From a checkpoint of a small contrastive image-text model: 64-pixel images.
Rows from block 12 of the image encoder, named by matrix and row number. Rows with one number belong to one neuron. Each number is 500 + 40 x the weight over its row's rms, rounded and kept within 0 to 999. All counts start at 0. Numbers have three digits each. After the name is the row's rms in percent of the matrix's.
# fc1: MLP up (encoder.blocks.12.mlp.fc1.weight, 768x192), inputs 0-95
# fc2: MLP down (encoder.blocks.12.mlp.fc2.weight, 192x768, transposed), outputs 0-95
fc1.417 112:474566545511465400487501536491503470502525493532505501494477500455491550566532459491432544531478514548448554436512520471436521521528489490481543553529543519506542472505509477519573500502473494529512517524498488505454534488462671541475550630480533474589432456529528482499487511437520505482
fc2.417 117:494480466544492513473509495513523542510524478546489505504478480496521504438488523523464482452494460493496511472424538512567485585536464515545485641586417490534509483491573520445359509524457557482520497522537497456652465506503516500467479480498475558497534462494462638502506482655486480528
fc1.418 100:533477469501461474521456487522449412482525547497475554509510540524467462502512406487484525542531468490412505505521487442474488497514526509441485504534556534415464479465490422484578538482475483525494488467496554519437553480451587527511522571525574488417454525505521453461543464511494531578
fc2.418 105:461501498456521455515507478537501514459498493550463481515518480532467501507499521507491501507482471488521506531584556502509500561632487521387496609469563538486382457494580520577501494522455514502517466480545523415515502502497570495477479534505496626505521546498431539452579494514463477500
fc1.419 130:484526432492473518484501524534509513585472532537502528520526444527481471475530432467516492443520496535554479500505530487522597499519531574411528499526522512494568531475523537440503497499477461498554532568465559482506564452457596539443471510483503537514429431520494523537513493485502463458
fc2.419 135:508473435504508586521506501444500425619504449510483486490480495485490486463504532492452470492582471513575504479551512474516510574461491497590499485511565484517501495488430488481429578500541527489501547485492508544549471501494444488498501391483504437500493582519511577518643522532484458489
fc1.420 096:522507549492490491489418520549415488472444486487535499471534432495518509493520510495445503462501515482434486568496492503479505504469549435583516459544513468531420504455512448514449531452499458445486526465535459476427534560488550432525502516460461491578512434471536567490520471461470484611
fc2.420 102:504494550508509488481498507509497499447503497490491495519532484489513503499524518522513457496523499493468489579656426509478513435424423500468486512508566489433452544500476506515500526556476555540467555434388475448524479472485657501477496523518528439488490536509436495474514511481519527468
fc1.421 068:477469491532525613486534517505524478415487578480516458475498483516485478513491523414385507501449506519591516510522455422554443504498537553475523553444497536510520484557436514447412481453487503501485494473533537465481463483492536488520469557428468549540529532536469495462410503491498508433
fc2.421 065:527522496498507530523488525421497517486498517511499572472451550486508482488536551573538565539563505509473506516426524540417509497492475530533491489503529556466511464462645521530641458464446527478496526449508429528460538487476445518510535536523453439562506452503558487478425489464491511517
fc1.422 109:494553494548447440539480487550504431500510442441519483512522509429429545472497514507447538539505505463512481543497567460425543477474486524565542491532510548540416508471510535535542488485426442587544562482506543502424528499477498519566500519473451428488524510491516539465463531480536512546
fc2.422 116:494497488487513585477484491479533487494476509498516518472466516486475506496498499511565499508583496530463496523451396504586534574552408476425468512448498508451546514498631484598516421519562550513505424443518505481543452498519458533484495465542466545501516560489512461491546505491501518472
fc1.423 065:489532505409467495563542495472463448448518604504480492521466573506503494439451458547475465538448455494445502593529474449566497488457452571467564563462509477475518429520459546552541434508512439482547537484511468517510450474464467551531545514499513468561519542495470496479493452481448496522
fc2.423 062:486594534564579523453507458501521511467527475435481532462496493513526554487498440499473613458496467490489518460490504508504522510476458561506455445563497450436507482513441508448511550503471539517484487439536470434564521475489602519439486570489507460529483434510580459497437492516534509524
fc1.424 092:520538542508532487538472546607482453520520497480474499538517508470523549415465547503477511515508469447531476566485521485428473485468519484562462430522507548497413440476467526514486459432456457482557523498527544479403506538535435482568481500449485401588537510412590475485487513444518506536
fc2.424 092:532514441523469521503544474497531510479488498534470489487549488489477509497520494531547568459610508507472501544455445538564479550557409477357484567524462536451503500499573530584524361500513511523509401518514502527571443530472503516499494435522494577512490535551564414515581497475535486489
fc1.425 113:421503472486568493472563516525494484551485515554546495469598505481508490479584509485464539501471564438393466454418541565614499397534505456551494435523503494501492453529482507455468494523523451481497496463439487557495508507489561451487543507459571499541535452486548434500485472503523516486
fc2.425 127:479499512536480525537509484460492537521509516502478505480548508488452490482532525496489526495507499507515513563522461521523518678514453490512490546591479531431515498469516530516461461486549599469500448526579495387523524486488444513454497435499424511494491535523405507506509500502501520518
fc1.426 125:537433473590542404537452451555458489489560525480497545546533540529482490434525417524448492500435442520402496513511508519482449495467519503458453512463543490466433499477494515511579522435509490480504493477522602468443525458477519468500510503490549514477447496527568433502523462458447541572
fc2.426 112:512481467510514458506494505528488529420482510506504479494516492475502480476487468499468438510485504532515478544636500483513485496594495499396505663506554502486453536513529530517537485498443473495495557516524499471512502536496621485515479534523510653501506514494530490541556484433519488514
fc1.427 084:470514455511481532570526473523448489476435503438496472478520537525479479490483506541479473498471525583486489499494453475535438543453461537493445493494553433447466453445452484495524489484546484534536536473481465508522513549535499529517540531478607523475538522505517403580527484454512534501
fc2.427 075:564505466557516595462517495497489483452496504493534478425523451452500537525468531432470503520481454501529486529493493514487468555493531495449494477521534516431437501494444498485563561532521491527523472502523490405531674542451595534490487536507551500492507453488466509529510530497491480473
fc1.428 078:493540458520480494505563467510445527559497507522496448537521435527497452437480500460454538482473455481543530439531508476572519532484519559483515491543514474523539532459488476466499548470500457531513481574500498526463530464501555520507469534462535544479511471553489497529550525505407525516
fc2.428 066:529531506501508540532503551439493448584482489503483415496484511520512547578504501493513542541543488451501434523401484490644476455500418510592517436441476593455493447485503523505412479458505536541535502463501525461525463563493509525467520517497492498512520587522497531457497506512491454517
fc1.429 103:464421531491514438551479516545482498524489568499548551508544483543521484434493493500544475512490491564435535464440516493513484463430502458529507466493513449501487495506493475453516501460486468524494523519462549467425461462424502476448529524554560506481476495522506456503542460441510458483
fc2.429 095:476455522518521568506538511509522516378497502469488514513469491473490478585524533495548484488492483529490527489563434461474510543535432503469524508507479497527466507483514521486525517493472566500499487532553485527575467545471329495458489515471505587529467567513473583525422521503538490511
fc1.430 126:527440501549551390490557536570464541544569437577520488530557437499496509504438489540507569459516485484487514474518464496473549598473496474507510479530506472510503480503489516468603477518456545497479480578525506480477519487456410521426467469469523543438468500529527483551492513436436566448
fc2.430 139:493517596505487388490512513554498484442512508497505504488529507465477509490488484491509454530419505483504471540445542499407482588524459493457516513527527538562449493479508507560510413500506487501510517514451502441342447482505384529493504590514515522512479497498595373500492493498500475491
fc1.431 092:447512511467492554486558512524489478566502538516450495450556484467458491529487493432469534510458458456501476446448541489529593382424505558515485475551530470512453465486501513518528484442458460435565487516538473535478566489455562472457539559452467445480400463509512539507429536489487493507
fc2.431 079:524491406548468539486498499463493518552477472467526529487472474454501500601513518438568490533530532552443511478471519493614525534608493487454480461448530502502531479477555476556409476563560521492507483502657513477540462511509549531488517490486400632480505502497375520493536497521466512524
fc1.432 084:498533473491478478528421593509523500470473554526476584535573566515498509433438449478545480498558456534471429530444540549555479496460529570550508530549587515514412530507477477491524588507537549524541540546439486573461475487504476530504563463477497473468522533483484480533557487511461434492
fc2.432 078:495536538515503516509442530500506501445514477468454480498513488499471495510514502529495573480502486485433506505422580516547540485498547491461549458506453516556654496511547518348546471453465480541539467530534475614525551514535568493472475498495566564488485451533555500519437494427504484530
fc1.433 127:447443527510543486417543490549465427482462470449555472502509527524557518488524508518460492540513542446417509509390508590547487393484525469516533414486458481452542450548508498415466478466515454453526502483493497532495495526539555430573507515544581500468546425493442505525443463467496552532
fc2.433 129:492496557482501483506482472364503512438475498490472484480499505495482504587512499483427377504459511513494497528570497494596456537553477490450493589469432460494526482518478467608417416495542473497487509553556503494513429474484510503499487455492440602469511553518446495495451489549551508499
fc1.434 091:519548505499514475542534466481452480501491455477494530483500462454535476547475411532465545541423527523406444449487535570489509459500555411543518513511505464536537490516517417505502484457482521564533472533562455546513586464486499512490533543405549443547517508531478469472416510504454578488
fc2.434 084:477492494506549442482483551497572409478522478451509473517473517505431498535506500494511401573430493485497500476441541544524489425582501477577474495528510527508531566514500520451441430513522525524482453529523473605615503474483508545470495412554470539467514521532469496531442489478497494547
fc1.435 072:523485496526542470446487484602476565463510518495483509486485523444463485464514478550545557486487454459446461450541477530577529444498527539492411505498457475463461494546522558472535558443466421490588541519515510541474550379506492486501507566418504476504484438522493517474481442502483511542
fc2.435 062:486461490530450499504508531513509474503479492513478519483494479469457547446517498482577508521481503483450490511414410483617436497437489487446457519521522502487496486441421524453531490527593481503473467450533476411504515459486450582522495550458480589500564552507575417520421524450487489480
fc1.436 121:480552553509412468512475503489460493535562469499485509449534482419483539562478482432440491515498466459522529509525537488444574470503526479475540503536574496572568529458494488526552506527448488505513550497483482492444582462463622544460527565448503440513439489513450499438472494434510497468
fc2.436 134:525514476540514485481505501483504532498496497537478463500533513502487526491480512489484479502536483503497509530515493507603485622591444500501478580553399470483568506532558540496388462524587586512514481497489492348535449494504479515504495477518419591487499525480414540502480523550517494475
fc1.437 131:508449473561467467493424498483435472484542566524541521492526568515485569460471414450485523507522494518449517514502497490483461537540525580479507422521560537431437472492472467482566570493505418534492452513484503585512537493504452509505522589521496501508484523511494474508541483409516447478
fc2.437 118:478544442518485468513492498586462489503505514488502498508496495475457478504509484479470532525448497510502492458649573497524492565592502479383500543482553516503463487515544478603510535485501482490509500494509525530658482491514631523502546571468544600498472530496442550515553526599506476502
fc1.438 067:543528533501416480503481545556466506450536435479493546480459481514479494492435454545483529489500468574469495578467464425502506548451482490522496523484426504468586512490493465495565453491470589481556456527533584481458477549490513535510481576446465464490498507506501527495504531466404527555
fc2.438 068:517520525505488435499485482470537574551568502520492544464471504498476516489486576508473557529431532573477490466381553517576461486498442512565505485611439559483428514529439491428465531477502447504529544590526470493436556456498567519474472483483559505531508481541501459482461514499555510498
fc1.439 094:535545528558473424478465503476529437532537450458563481541564503522506506481495496578491543515438495460536462528494524454420489490478530463536513525547516526466465499443497474464524502520470542485478502514508537473454514549507433439571497494541550436475509518538518497470472535462502502448
fc2.439 096:508519442453500471535455498482546530565510513497492482498573450493535497562523489458507529484571514495501487510480400508617484440562439465364503511534497480528379531504468458553502375514551494495504484532506494506545472489498512517534481492503462531501493522497438440500578506578487513516
fc1.440 087:501485499496454541520594555535450503488487458535508546550507447532574441496585446508518527544512536514450532476463492504482474451481535457486510474495503465443485534533478407405504475534485561499451509510479467499461545509509455537494542512541595469450517511526428519471448483573470483522
fc2.440 088:485514534490487476537486507480532571430533473501501501513490482500506506553537481477523449468479533502498481467494481474425528581511478498374501631503545492494540472483589477512612463508495554503506505487548480455562547480555431543512441693472494539511502465538526429518459529566509471507
fc1.441 062:526508476485440473540451464478466454522489548527521515526523460493513482480555499491504510478512558539520460499463524560521529492481534513507480472516520454485442541498439448540417511443429366546515562563528552538492535492478512508517464499574481513504564476476405443502490539502527467557
fc2.441 065:556472491467488506503511458554558445540485541496509496410440487519481447507461458493515629483494499505442513503333552541499498438422494476518536415446463529488513572514509464397547538483478464499519469496562536534492532467539539556517506604494540451522509410505472478482466493445546448496
fc1.442 111:464562513445487430525485505509513515575486479482475527495553483498471547541541423515445471523456530486493430522457538446453577445481496466498467486524564503521502515464539485546456460512402408466482540544509602491450577557472583476535497516506494479476477455510482487482463504455514469472
fc2.442 125:492486454509505629483512486491505505591513476475536513530529520496495503531477504502516575488622494472508513558468379498654512528415448489440501461476515494444519537526505498543541472499548515511500406520524503478562486530469453500502536436495422463482485528451552446498544522456492508543
fc1.443 119:478497476434515506468520562560472522614478517513472488459497467484513520548517544514416628547440470467559442431485559514523555476448523506582519476586524473566494528488532493477508555523514560462467523484557488500417619537433491484474546512462491388505474498511509513541482552569414534552
fc2.443 115:500499518543477457478523475470472515473466496444452500497446518540531482603516492508481503492458527473459525543510504513474508488600553523376518530435461514557506493522572464578419433468454468473511523537617526587686505495496556514513521504505484533521469474494382563485342492511471488539
fc1.444 109:492518468529481516429473493564501470506496564447520483464486530539526470465452472477476449478402439530560507513465474506548423537482589537563500511597480443429417465475453520427458457450483495444495480466566538513524523478518505503557493568509561509551531436493463527574454464502626499413
fc2.444 116:518519544471468590513486496483515427501507485521492496477472497489508514557437476505531491508417492480503560460554555475422482413555521501514457501474441530531350497518590489518521387510448438499490541529573484587462537504516364545511503471499466504495524472489469518456421495555514510519
fc1.445 130:539511540479534422443475439575487527522493546529470498541492492506508438545591459508502499505450480506511568507400549518553595473438505451456491518474570474548591572483559500413493558552494521427495547543485557493502470478538582451495509561516561472436527504521458525538511520527458443548
fc2.445 129:524483418517505451498492512541495489536492494526466477496482518531495494590498517460527566537472486501522467401461624498469533572528447515547504555514533494533642520488546489479591453484512522502487501522543509511425489526492475480516487565496580509512502558539433513496577492489482483500
fc1.446 075:443427527492553483535514447451432501496490511505488523500528492599442444498550407460502525537465447493453529563501452496505503476423476517505532514493511467532487503470472435465614507433460588468472502482430508521498499508437495488551547494527466445442442564537455509508505520496455531535
fc2.446 071:496519516545501437507500492500539597508541538473508479494521499516526477455470522497475571498534483504507505492491543564433481477588440475484517589555517499481425477505543493530557454481511474467546492542519522424448561435443557500536516569548405489529468499458597506539513454520511531468
fc1.447 084:477528434524549533471460475498520505548479486482566532568505576558524448465574478513527506501523554542476517468377545521492452433424456506497514442510512507453476528538516504462432521508545513477480440487514528470516463515500435507497537541554525525442555418507512483592466472508531536568
fc2.447 077:506546553513493368485485475515520489508495478521506477483549491543497488464475516522486462507544503513469535509394402429502482552521415487473521482481445507444470467531436504481500493517488498436468510509480527406584459499484539514470456642512571501485526525516436491464401486565451482517
fc1.448 081:522459528577487460543466494437468560486459550456505502516480541450531553485475439551445538549561485509524498437510523484521517553534491587498453486571457528456516421509519523518545505490445475552559509489512446486482524457486508526523433570519527451426526462557580412496524489454530526621
fc2.448 072:522504546527483497511460514514503510499497490495475458506470513500469434508485486524459463537406471545439503441380526489502492495390510483580438596434519463541461537496562484479468518480536491548536463426531427482477527475537563532498518537437598531501541541521387532531486475559456489482
fc1.449 078:467521586522524510485493513498506504590533451525448505505524435445478491456482473498570517462545502544455515522445510492490542460458525458537398561452509448562513498492446492522450557516481563513489460506479469492443511507494547528390492466485558527506521556503509551521505537562512509523
fc2.449 081:533505508454479376511498482410511589503480500491526455504491489547529482580500505497469549518530513498513498418449593513563505482547504502506481565600469505482604573489666523430457458492484512525475524503532554515492584496468571534527491447484493468513528416489436432510542493518521468504
fc1.450 130:466482499493478464504555480483432528558491519521547533489498488515568526551568538476453505490483533480520460470506539560474526409508551488498433503524483490495485515532490489502475497541480451523550584476530524503478544462485528466481495520510494536480512464559446460462509507446545508539
fc2.450 130:504481592460500564492498505524515476456524493481507515499536514509532495465474515486477535497426518500479492552418467503539496510535455531548486386429413510424466528505634525456478501487462514513499445548564460556530510522495391527477475413507537483505551523518586471501459487429524521523
fc1.451 073:514485523512524577573406548531481505501570573496499485536544494531454433457492489500497475486521471493439486493489474504497489444466501585544516488559533427364472512455452483503547528508503469402514468517527537586481575463439491421551553530481488399536472453517508465464478491505514487517
fc2.451 068:514493531507465521487467509480514521517495504505519494553510512540473516460519582508508540460430480525527543583429472424471485480499493544478466483572489531524568516533498506484477514529442419525472512530458453483504524494508503529553507420451504419456475431512533473512484459506498473461
fc1.452 117:520474458538558436467447522477454444453481543490541457471476606550525494446508408518549480538556481493589507543501566482557432543506465557462555472543474535419459479430469546471528547508494476466497501490476512452512497513503445527571444513542479504442512484504510528534560486478526531512
fc2.452 126:467514487491511432508511508615481480579503515504465522527521497538531494553461480499549474508378482531565485442557477503470520470538501501486494565498560460626541545507470506482484444477453476513521580598533532622545468520516516493490525453508541537513492555479362517521424509465507498508
fc1.453 083:448453520522455439578510488467511443532477520514494537522509542486497544500509517476490458507523512511467530531509515515410524449489477485438450481449500537498505520482481459489477451570543446526537567444481542473432519500502496507471557531589477473483494490521473422448515497457544440548
fc2.453 081:516496540440501522464523496500497509574456500517549473546495539487488494505494504517551532487386511518480518471500437467459479390481465537528502498566455491507394545504526466360507533538424560529477553563538502473537503457479392529491433498518537497501496533532482497504430499527493502496
fc1.454 116:497538500547516399531478490514516542502474536515525490474589491499511493502550447500523493487510520527489545462512470515496516408532546446485501531559554548508462522501432522514512466482491412484532557519524586546475492434465587490502539566450475491433508444427535456552493501486549458484
fc2.454 128:520490529508506555482483485472490509414506534492530494504491493490570515587516491483517481468547502477504479535477360498608486453524516552361461446392565491462485514509494530500473588508492471510534470563537504502628423484491510505486466515501452522477484578514531544479542521454510493452
fc1.455 124:464540441499544469476532482551531491494451451480535595501517503568485467516602429497490492494469509472439480479451561516537545478487523548469542454469520571487483485482507398519462523485472515475464448464459559539548520519537599502509573488552537533446469445552408509450510517546499459553
fc2.455 120:487534515490494590473462502502522585494524482471505497500498498472478480423488506492503427448542487506490464548606466499421472609546507501491527630547441491516514458532526486526541421479520550488513470509540479471534560478494371516510539517481392602516525489477489550542489514522499509514
fc1.456 106:530501559499496458503466456569489522506525544522511481530503466527516465577591494498503518476468434489474503509402516563519584481475490493473486513474538489577545578513576515394471564559503498470469502564486552512507478439514564466520519501516553474454527538494431546480500527496444526582
fc2.456 110:511507453553498434539508483514463517543518508461465479509501488489507505551490504504511580552506475497496498373395631507483509524461489511579520491511533460549633479478561510476549489461508503474525490577538504519457516518489553520497478522484611469502492488490423530473558510519495490501
fc1.457 097:529435473519541491434472522592438490590519581553506475488487439465507465505449493448547532490441470435512446460500437540533578455502534537541480473505519526500494560464468565456461513418403435466540566465495476544496514496475517497494494569457510493432464426506529521572430537458507482520
fc2.457 097:462507475508475513512480460385514529555483476492499521513459513491525513467473516496510446512510533486535491449619469526565512489494517530480499563489509506494443486512395499621464556454604518478505495492471454425521450507481555479486509477487467527504459588495433561530560490589495480505
fc1.458 106:534578572548436451474438478533516458481553571425511471468574522479472563481481528531540518528484491469551445491514519480438522495541493487568450481539532485515456532410469533512478495524425505512541596543515539518466553546505439491599487518488522448515536481541508470491468499487506529512
fc2.458 114:509466482526488537512466516483546523521494491472506502486513498473518514545473472469562483504536515476501462523504375478653557532573472506416464539497460496465504552492578538527468388514550537490523431522558506489567472516499448522491518443528414593519504524540428466459455545553531504500
fc1.459 093:544520529472516395487549483524488416505531393498462536524539506586450410513513436509519535507452551509488484510411504541489566507459529426487492468473538475484551552465488416478531498539479406553470452514470550543484445506534503461549519515483585464480525535452486444508551558455475483534
fc2.459 091:487525436513499508507522499531522511641502479535469471474519489507503480505500484455557607472592522504511515438489482469553514521420468517545472590493497471525459532499565484559571434456476510494512447556663494536523544474433442519524516440519459496480481524515544500536591465491524488500
fc1.460 085:519428536496529486496430465509449405499488515478486544513441451569463443513484430479520491499412562526437479522474472477504466490417459544454487434467522490465509491415495511469533506516464464469562518503457522444474519515477504513501574613448584528493493462533491536486427449431504548471
fc2.460 080:504493553478509615518498492450501486467530484447511547542487505471532464458489483540430414526464524500487549561481453542539522459397481530563520450457467549467385480474566514517463511498555520505534522465524475467463493538502406508459500476518427473536532459504662573513470526478492528482
fc1.461 120:491519442426544514482495473534493491501477493498534573552477524552520463443551426509487470492506476509525485543410584459539533497482539501419562474516581559515525555473534470499440507508525524475452426475482582479496522560533542543514496554584548507448482456534438543532547499517485481538
fc2.461 120:519509470527504535501515517546515517518468521470503504518523491496483498474497541506536462492489493497481505543554409527515526609530433497457499627545455452528567516531454501489520407491502510480475444521480499497647439473514444500513515516498448573501509500494408492483391534510480517495
fc1.462 071:509460555557463519491559510560490544511491477477454462466515473543483537488539447542463572544477464519438448462469519490439540527436509424493601476504512503474518499545503498495491462561508554504538545547555530462507507533488406441517452537431513441504464573488478435475514535436519516481
fc2.462 069:481517446524487435422494437543481492550480527497511523468564502492495429447543518461525541550499527486502484525304514501492549441374458497517535470530491532512433459456506533490550502503498449488466458490499495481448573551518514559496519601489507458524543464501573431516505477486538498540
fc1.463 080:502501533474454462533490505518521445529495557498459485515521487505473505523551504426496536477526548522520495533482509505521509434562439479508452506539565538500469524483474471507470476487433515519499530499513564482513525447493579476465487578504459437479526460453498458473506559469525494480
fc2.463 074:516472564498494509511478513464526451486452498474484520504449494502523461556467518512472556443477566472475495463361388521544457360441513479392464395457539493446511511512520513445495588483531514478523505553499515536538525514517548551503469583472514567471525444481499469490545485472509585488
fc1.464 140:509535481436474479492484491507502491473513467525540498548511484545481449520539467525506527486540547527433563461491480506485482490503515531431539488489573539431488529483516440500538527511456591502471452464498518483540610515541522495501539528563544458430467496516424510480518523562503532537
fc2.464 144:501520573495506461518488502442531533338514491525479493484391513508523502541505484498525465505523512488493502483562518494490484603660507523403509596528541502480507487484559522529524524504518555495486487499565491430484483489481403517509504606513418606504502489505508520495563500589529535522
fc1.465 096:495542493508474532432510495593497512512477523521566492479527414515484484464447465428557486480410477505528515544540454499534483444535506516504533475570486555474458539472501555496477459485470442500530537570471514440506513479487548505450507574463551547602469463576523520561461442454518495469
fc2.465 088:490532484418512519505492532448480484541476499492476450463404469501513485517475513540496522558479503532550456447591486503451513463527502502519501561535471518471399485506517548458487487523490519500528523540530512492528452517504373528519519423484389449503533549522478581538557515569471486518
fc1.466 100:509545545491494407461384463624503509534487495517485396501571440469468463518488472525544512506496538528533482522510545480484508501456441499586466559579519488498520483495489506425467500558482500459564545505483552428463504549527546508465513520493473459443529434483529482538464555504441484517
fc2.466 100:471509567470518433470491524436545498468551499509492532465497500521484469514490502455473479411589501491501556580640480499538499531524569498431454531537512458557502494492421534547567524480530518534483571515426483446484534484480650474495496563503453506512453421534470543486444483491534504492
fc1.467 087:532489464496546441509473498507471540525515459565523449527535544460465535521474501532519588556416456493515571496484517550543565510472475460510505472571512509513541498511469480426506500485534412477488506597495481522466525468450507523511497511417480549626495494467486430574520510486455513465
fc2.467 082:478546555512494461565470500514537389463491480478530484517467489473529497518475522497457502516504477497502455571413457499595494491457484501526461512481429516467532549485675520429438480540538508522479516467538474399478488479511483553500461473519514564487540455473566492461403484583502480519
fc1.468 126:508564508498558533511476542562525518507554465487547549476547462545455485470520468538597579590454504435437496481494410572467490459421473461506443539476490494517516477470501436524602448433474520478509490468497518524440550525455498481487601542441558441576492507472494454541437523517476523548
fc2.468 120:509490448532481518492525517487480522437504505496480494508557473462540507568499498507462536524490471519499486539539582491510498564617492491539487570458425469554592510546575511533442498530519510526491442499509498494480432509501511502536473437488529593501483580510438519538532496379531475480
fc1.469 074:538393476530485484486421491515390436497510519546516491457487510504592520447457445503514494506505456456450543519505504500571483480502530488525483532507540501420450496468449519494479567461455452464462470512549464596518473485564500444544459497430508514510537505470493581498542500472473529547
fc2.469 071:462523511491533511471519508592476525496479487505498459574475448559470486392488453486505542481466499454522501451533447462571488470588529553431508539434449553535424432500440475429563462514434580476531461448461489471501488476434535502496484593507483546517502447500533513508458525604511491511
fc1.470 094:486523523480493417462489531555501444518575512475501524503540494492459578512558450492491555552444520450543569525529519490496469458519474511509494491568563536520477505487476514587506476514455405524494589534540500531501528499461574503525513595477493470528479524519508504446442510503561529478
fc2.470 095:518489510516487585472491519554494515473525526509490467496545503503495483474504475511470614445495497480465506522420443538601487576538498474463503532462425489480549504461644509439496489525560549528491448479593504394541503498468467501505509475488547605505513455492501579489462469501506511465
fc1.471 132:502509538517463444522448500501517466475502531474466506455515533445488575472475481495443530518492518491530489531503511454447497504467499512550560487469528533534410487455455446534522504450401465546511567460536536544440530469437496497565466509471464442593519525469537488446551492480493493499
fc2.471 145:494518512494504606525486508460499446476504505510494485507479479530510502476494524511521557519561520482486478493463448500543474591509422500440486526466481520477570496514560497532538483516558569495503441488433486457508452482480463497502521468482576561497475608502490471486528502522477496520
fc1.472 106:561426476559492519480481485481440463484541512506516472534514502523546445475395492579449528500465466458436511500481473515503455554490500498493509443531569501440469482425494474440529609432462526457489474478535561552492555517524459463516558481455541470530470507511523510562511469446442528509
fc2.472 101:453487542532507436542500497532562557458492494506485502502528463510499500512513531499518434494494491496529495581572486486533509437539432484429470574472496527570436560461454527568430482519502392501496539522345530478477444515491644518476503509509498550452519507469508487492506504575527491476
fc1.473 158:549522520446532468453507465536517555465521588486542467493518474489529462549548396548527497522447470545554549479411516494492554499469526410459543494510575464471512547518465541413487553514493495519490479510545536524513461509543502447427499576548533468460536480538528481555529544474520477493
fc2.473 163:495499527499512559510499508540464468525507499525476498513537514505467493436505493487514564534537497491494495577494495490511492557502436513490516447566430518503596457486487490497624391509495496498507499518377490374431486501486472511511495545500515453492498530498429477494437503427498487501
fc1.474 118:553454460518478470497451448509446492478583506484521549568533578559481486483519431533463470494565441521464493556490512449468455486468534520482531455513577525420470485420467489522593553517463523526450481491516548509482566488509568490472525543532569507443450508526484448491562488455502482501
fc2.474 116:481484477489494474536471512519498496490513512519463512499503543513519500550509494495533441487441541497524483516648568504568547535627489483343498623434540533528451507506549501598479476481501438484485531491501532541587435530494591504482495551479500629507481541472473566483577480572499504508
fc1.475 112:504445482451464496536503486488419465516585465521496531503538472494531472490514480443621514487508465495457505458412460507515479517485512536423498484485570525447468517483516448480527603461473549509485501435511477526542593477577519434486608489476571499448507561496500488444540496508446520515
fc2.475 119:518474524545511567503497475470497446465523479509516517505410535497504519472515478500520443481693539462501540601474348504524490597514526507417496518456473507430475490476487511516537482492523598504523445422500515473542482535532412450491523552538397591518528475489522569500514478586516495510
fc1.476 134:487557474582570532506508488499516443532482488462494498469517473448527511503542417437537531500544535502466492445501494516513523444449540492515542471499558555423537504480519544499523496493489474452532529451509501604503525486492477464509548580430525403414473451425545472579496512490492517526
fc2.476 142:492486475483519606491483509395535561506513473508538497505509503517530500589489539474534487513514505503552469497587496508572463446537419478449485527517471455461437500503473513590423441505551488481527490535567499486501417524499454516490530461493368556497517503507541474534598483560527511523
fc1.477 089:506462459554517492475521491495515535505524488451586569459508517502568471513558445459478549580514488486449440431455531550517453442481530472414448477504540513457489465534541484456511511467478513565499467508557530544504541489486444491466489500530522472462521430527429409537518522549510523546
fc2.477 084:493540575514513455441485532492521524447498561521514545498469494530517494433481515464548448454472479508475482459498575490348486493506526506529523581546488485534570452500547492455474522549521535505512544431508492544539528490558433456515468563487559553448457489471402496505367497551499483488
fc1.478 108:493429550495476443492481482530477459509497536523471543505516552574516531479554452463487517539551499513570543577451524493475444482503502448490465478541469515511480473466478494580509530493461456544498548433501561438446493493523521429533524581569522513510505518519482482450556456528518480523
fc2.478 099:497450493485514669467508508601514474538499502517517508501444484535509505505466481488546517475476491513507495522392509488615497475405497497501518396421544512512436496498584512413482515497515553484483471511563483480489444480502420510502496550496513600510503489509456566489511503562479471510
fc1.479 090:504437501573488500456493522547431492489542497529552483538516464521518459448502499530525597490513517507485512531490468548486487427418490494496450473494482463482528446526503449512539492421393425475553571471513590545451526499480487472546552566509498503577591441470505492514485506477506504555
fc2.479 089:496455421554469505559495492507535554542538496532480517519568479450466527503506490489486576479453563471535455493458418507647491486432429534533512538511492510491550514504418534429529554500542501523528454549474494361546464513503562488554519490478507528453447571490526454507488485421456496526
fc1.480 115:540533505529498454518537500541465429528510471506433540514543479497470512490566411512535500470487514440510510493539509470450571457501531518511545512506524520520536548445500488583556498531410427534550543534492547515419560448480536536505530537489546385494472496425529449510522541443503495502
fc2.480 115:492449445514511562503501510486524486488499480525479537502560512497467472511520518497497431509550504478466507604424464501611524537462440526444513598484460479515482490495575511565397429501546517465508506573549506430554401487512454492501480425510439573480461543509483513482608476506530518482
fc1.481 113:534448483509483519550524494483484420503539505542472508460478467430515513543490506461469473469493480418551544514518488440463542450495538555478549488452588520513507532413516499558538542481429498491479516465495523540471611511489540479496535497471534487453479555479485541445513537449444523482
fc2.481 104:493534505477488471482504535478490573475499491531527524523526534496533491418501509522487481536492469502485532536495541529670482575572470516449496599485383483505402472495483449529430432523555509487486513461477512365429380439505517512486515504512477576495498513555558489532566474565492512509
fc1.482 108:429478409504588480475543519503519506578484475489534514459558434507534430454580511473530516464511556505413467464432476602631503486482535499483497508513462486470525528568510536409495502451536446482483472463512505509458503506470574463463553484478550534468528438494475456586499468532471532542
fc2.482 130:456491494527517539496496470531507514595498505529473497498557478486492478498510501522509534488488490506586504570533423498535520614540455507494461548581530517519451523507497481561446486486495551504504514539651497450583520507485394505516504482503370568510512526491409584494472508549510518479
fc1.483 089:536521462490512437581506474516486467592523562504502512474563516526402477502587437436549492473484536534480508467497512504589538485491479519464470524494525516480526506506458571462485478487505448518515495445512491490472540442467596616439536483455539503529526514507559453531483433520462534470
fc2.483 080:539464453482522529520517511406497394579490509480503472503466559502490542527435475492474505463610483524516542567421373498527503447427483503501488438465486548462407484455546502509457502503470489496481534485543535563537474518518403491501498460477433515513480531456506519463563493469555461479
fc1.484 066:538481472471485406541503522494457458545500519560525490516540533500473484491470502580553518505433471402442468465510533474543468533467470518463550448484478557473495469523447523597490495605568508518477555557521568550528454410478491547559478468496441527580556520514506491494463455539515484503
fc2.484 064:529533551491517354510524501493517528507502583528513488515470541531477489440464517503597521497482486506470478512378481518456465494457584535468468492613541527417553511492478503416599519466512506493471498512494524438581512531453514557499495518489479527505419452462543431485481497504523472494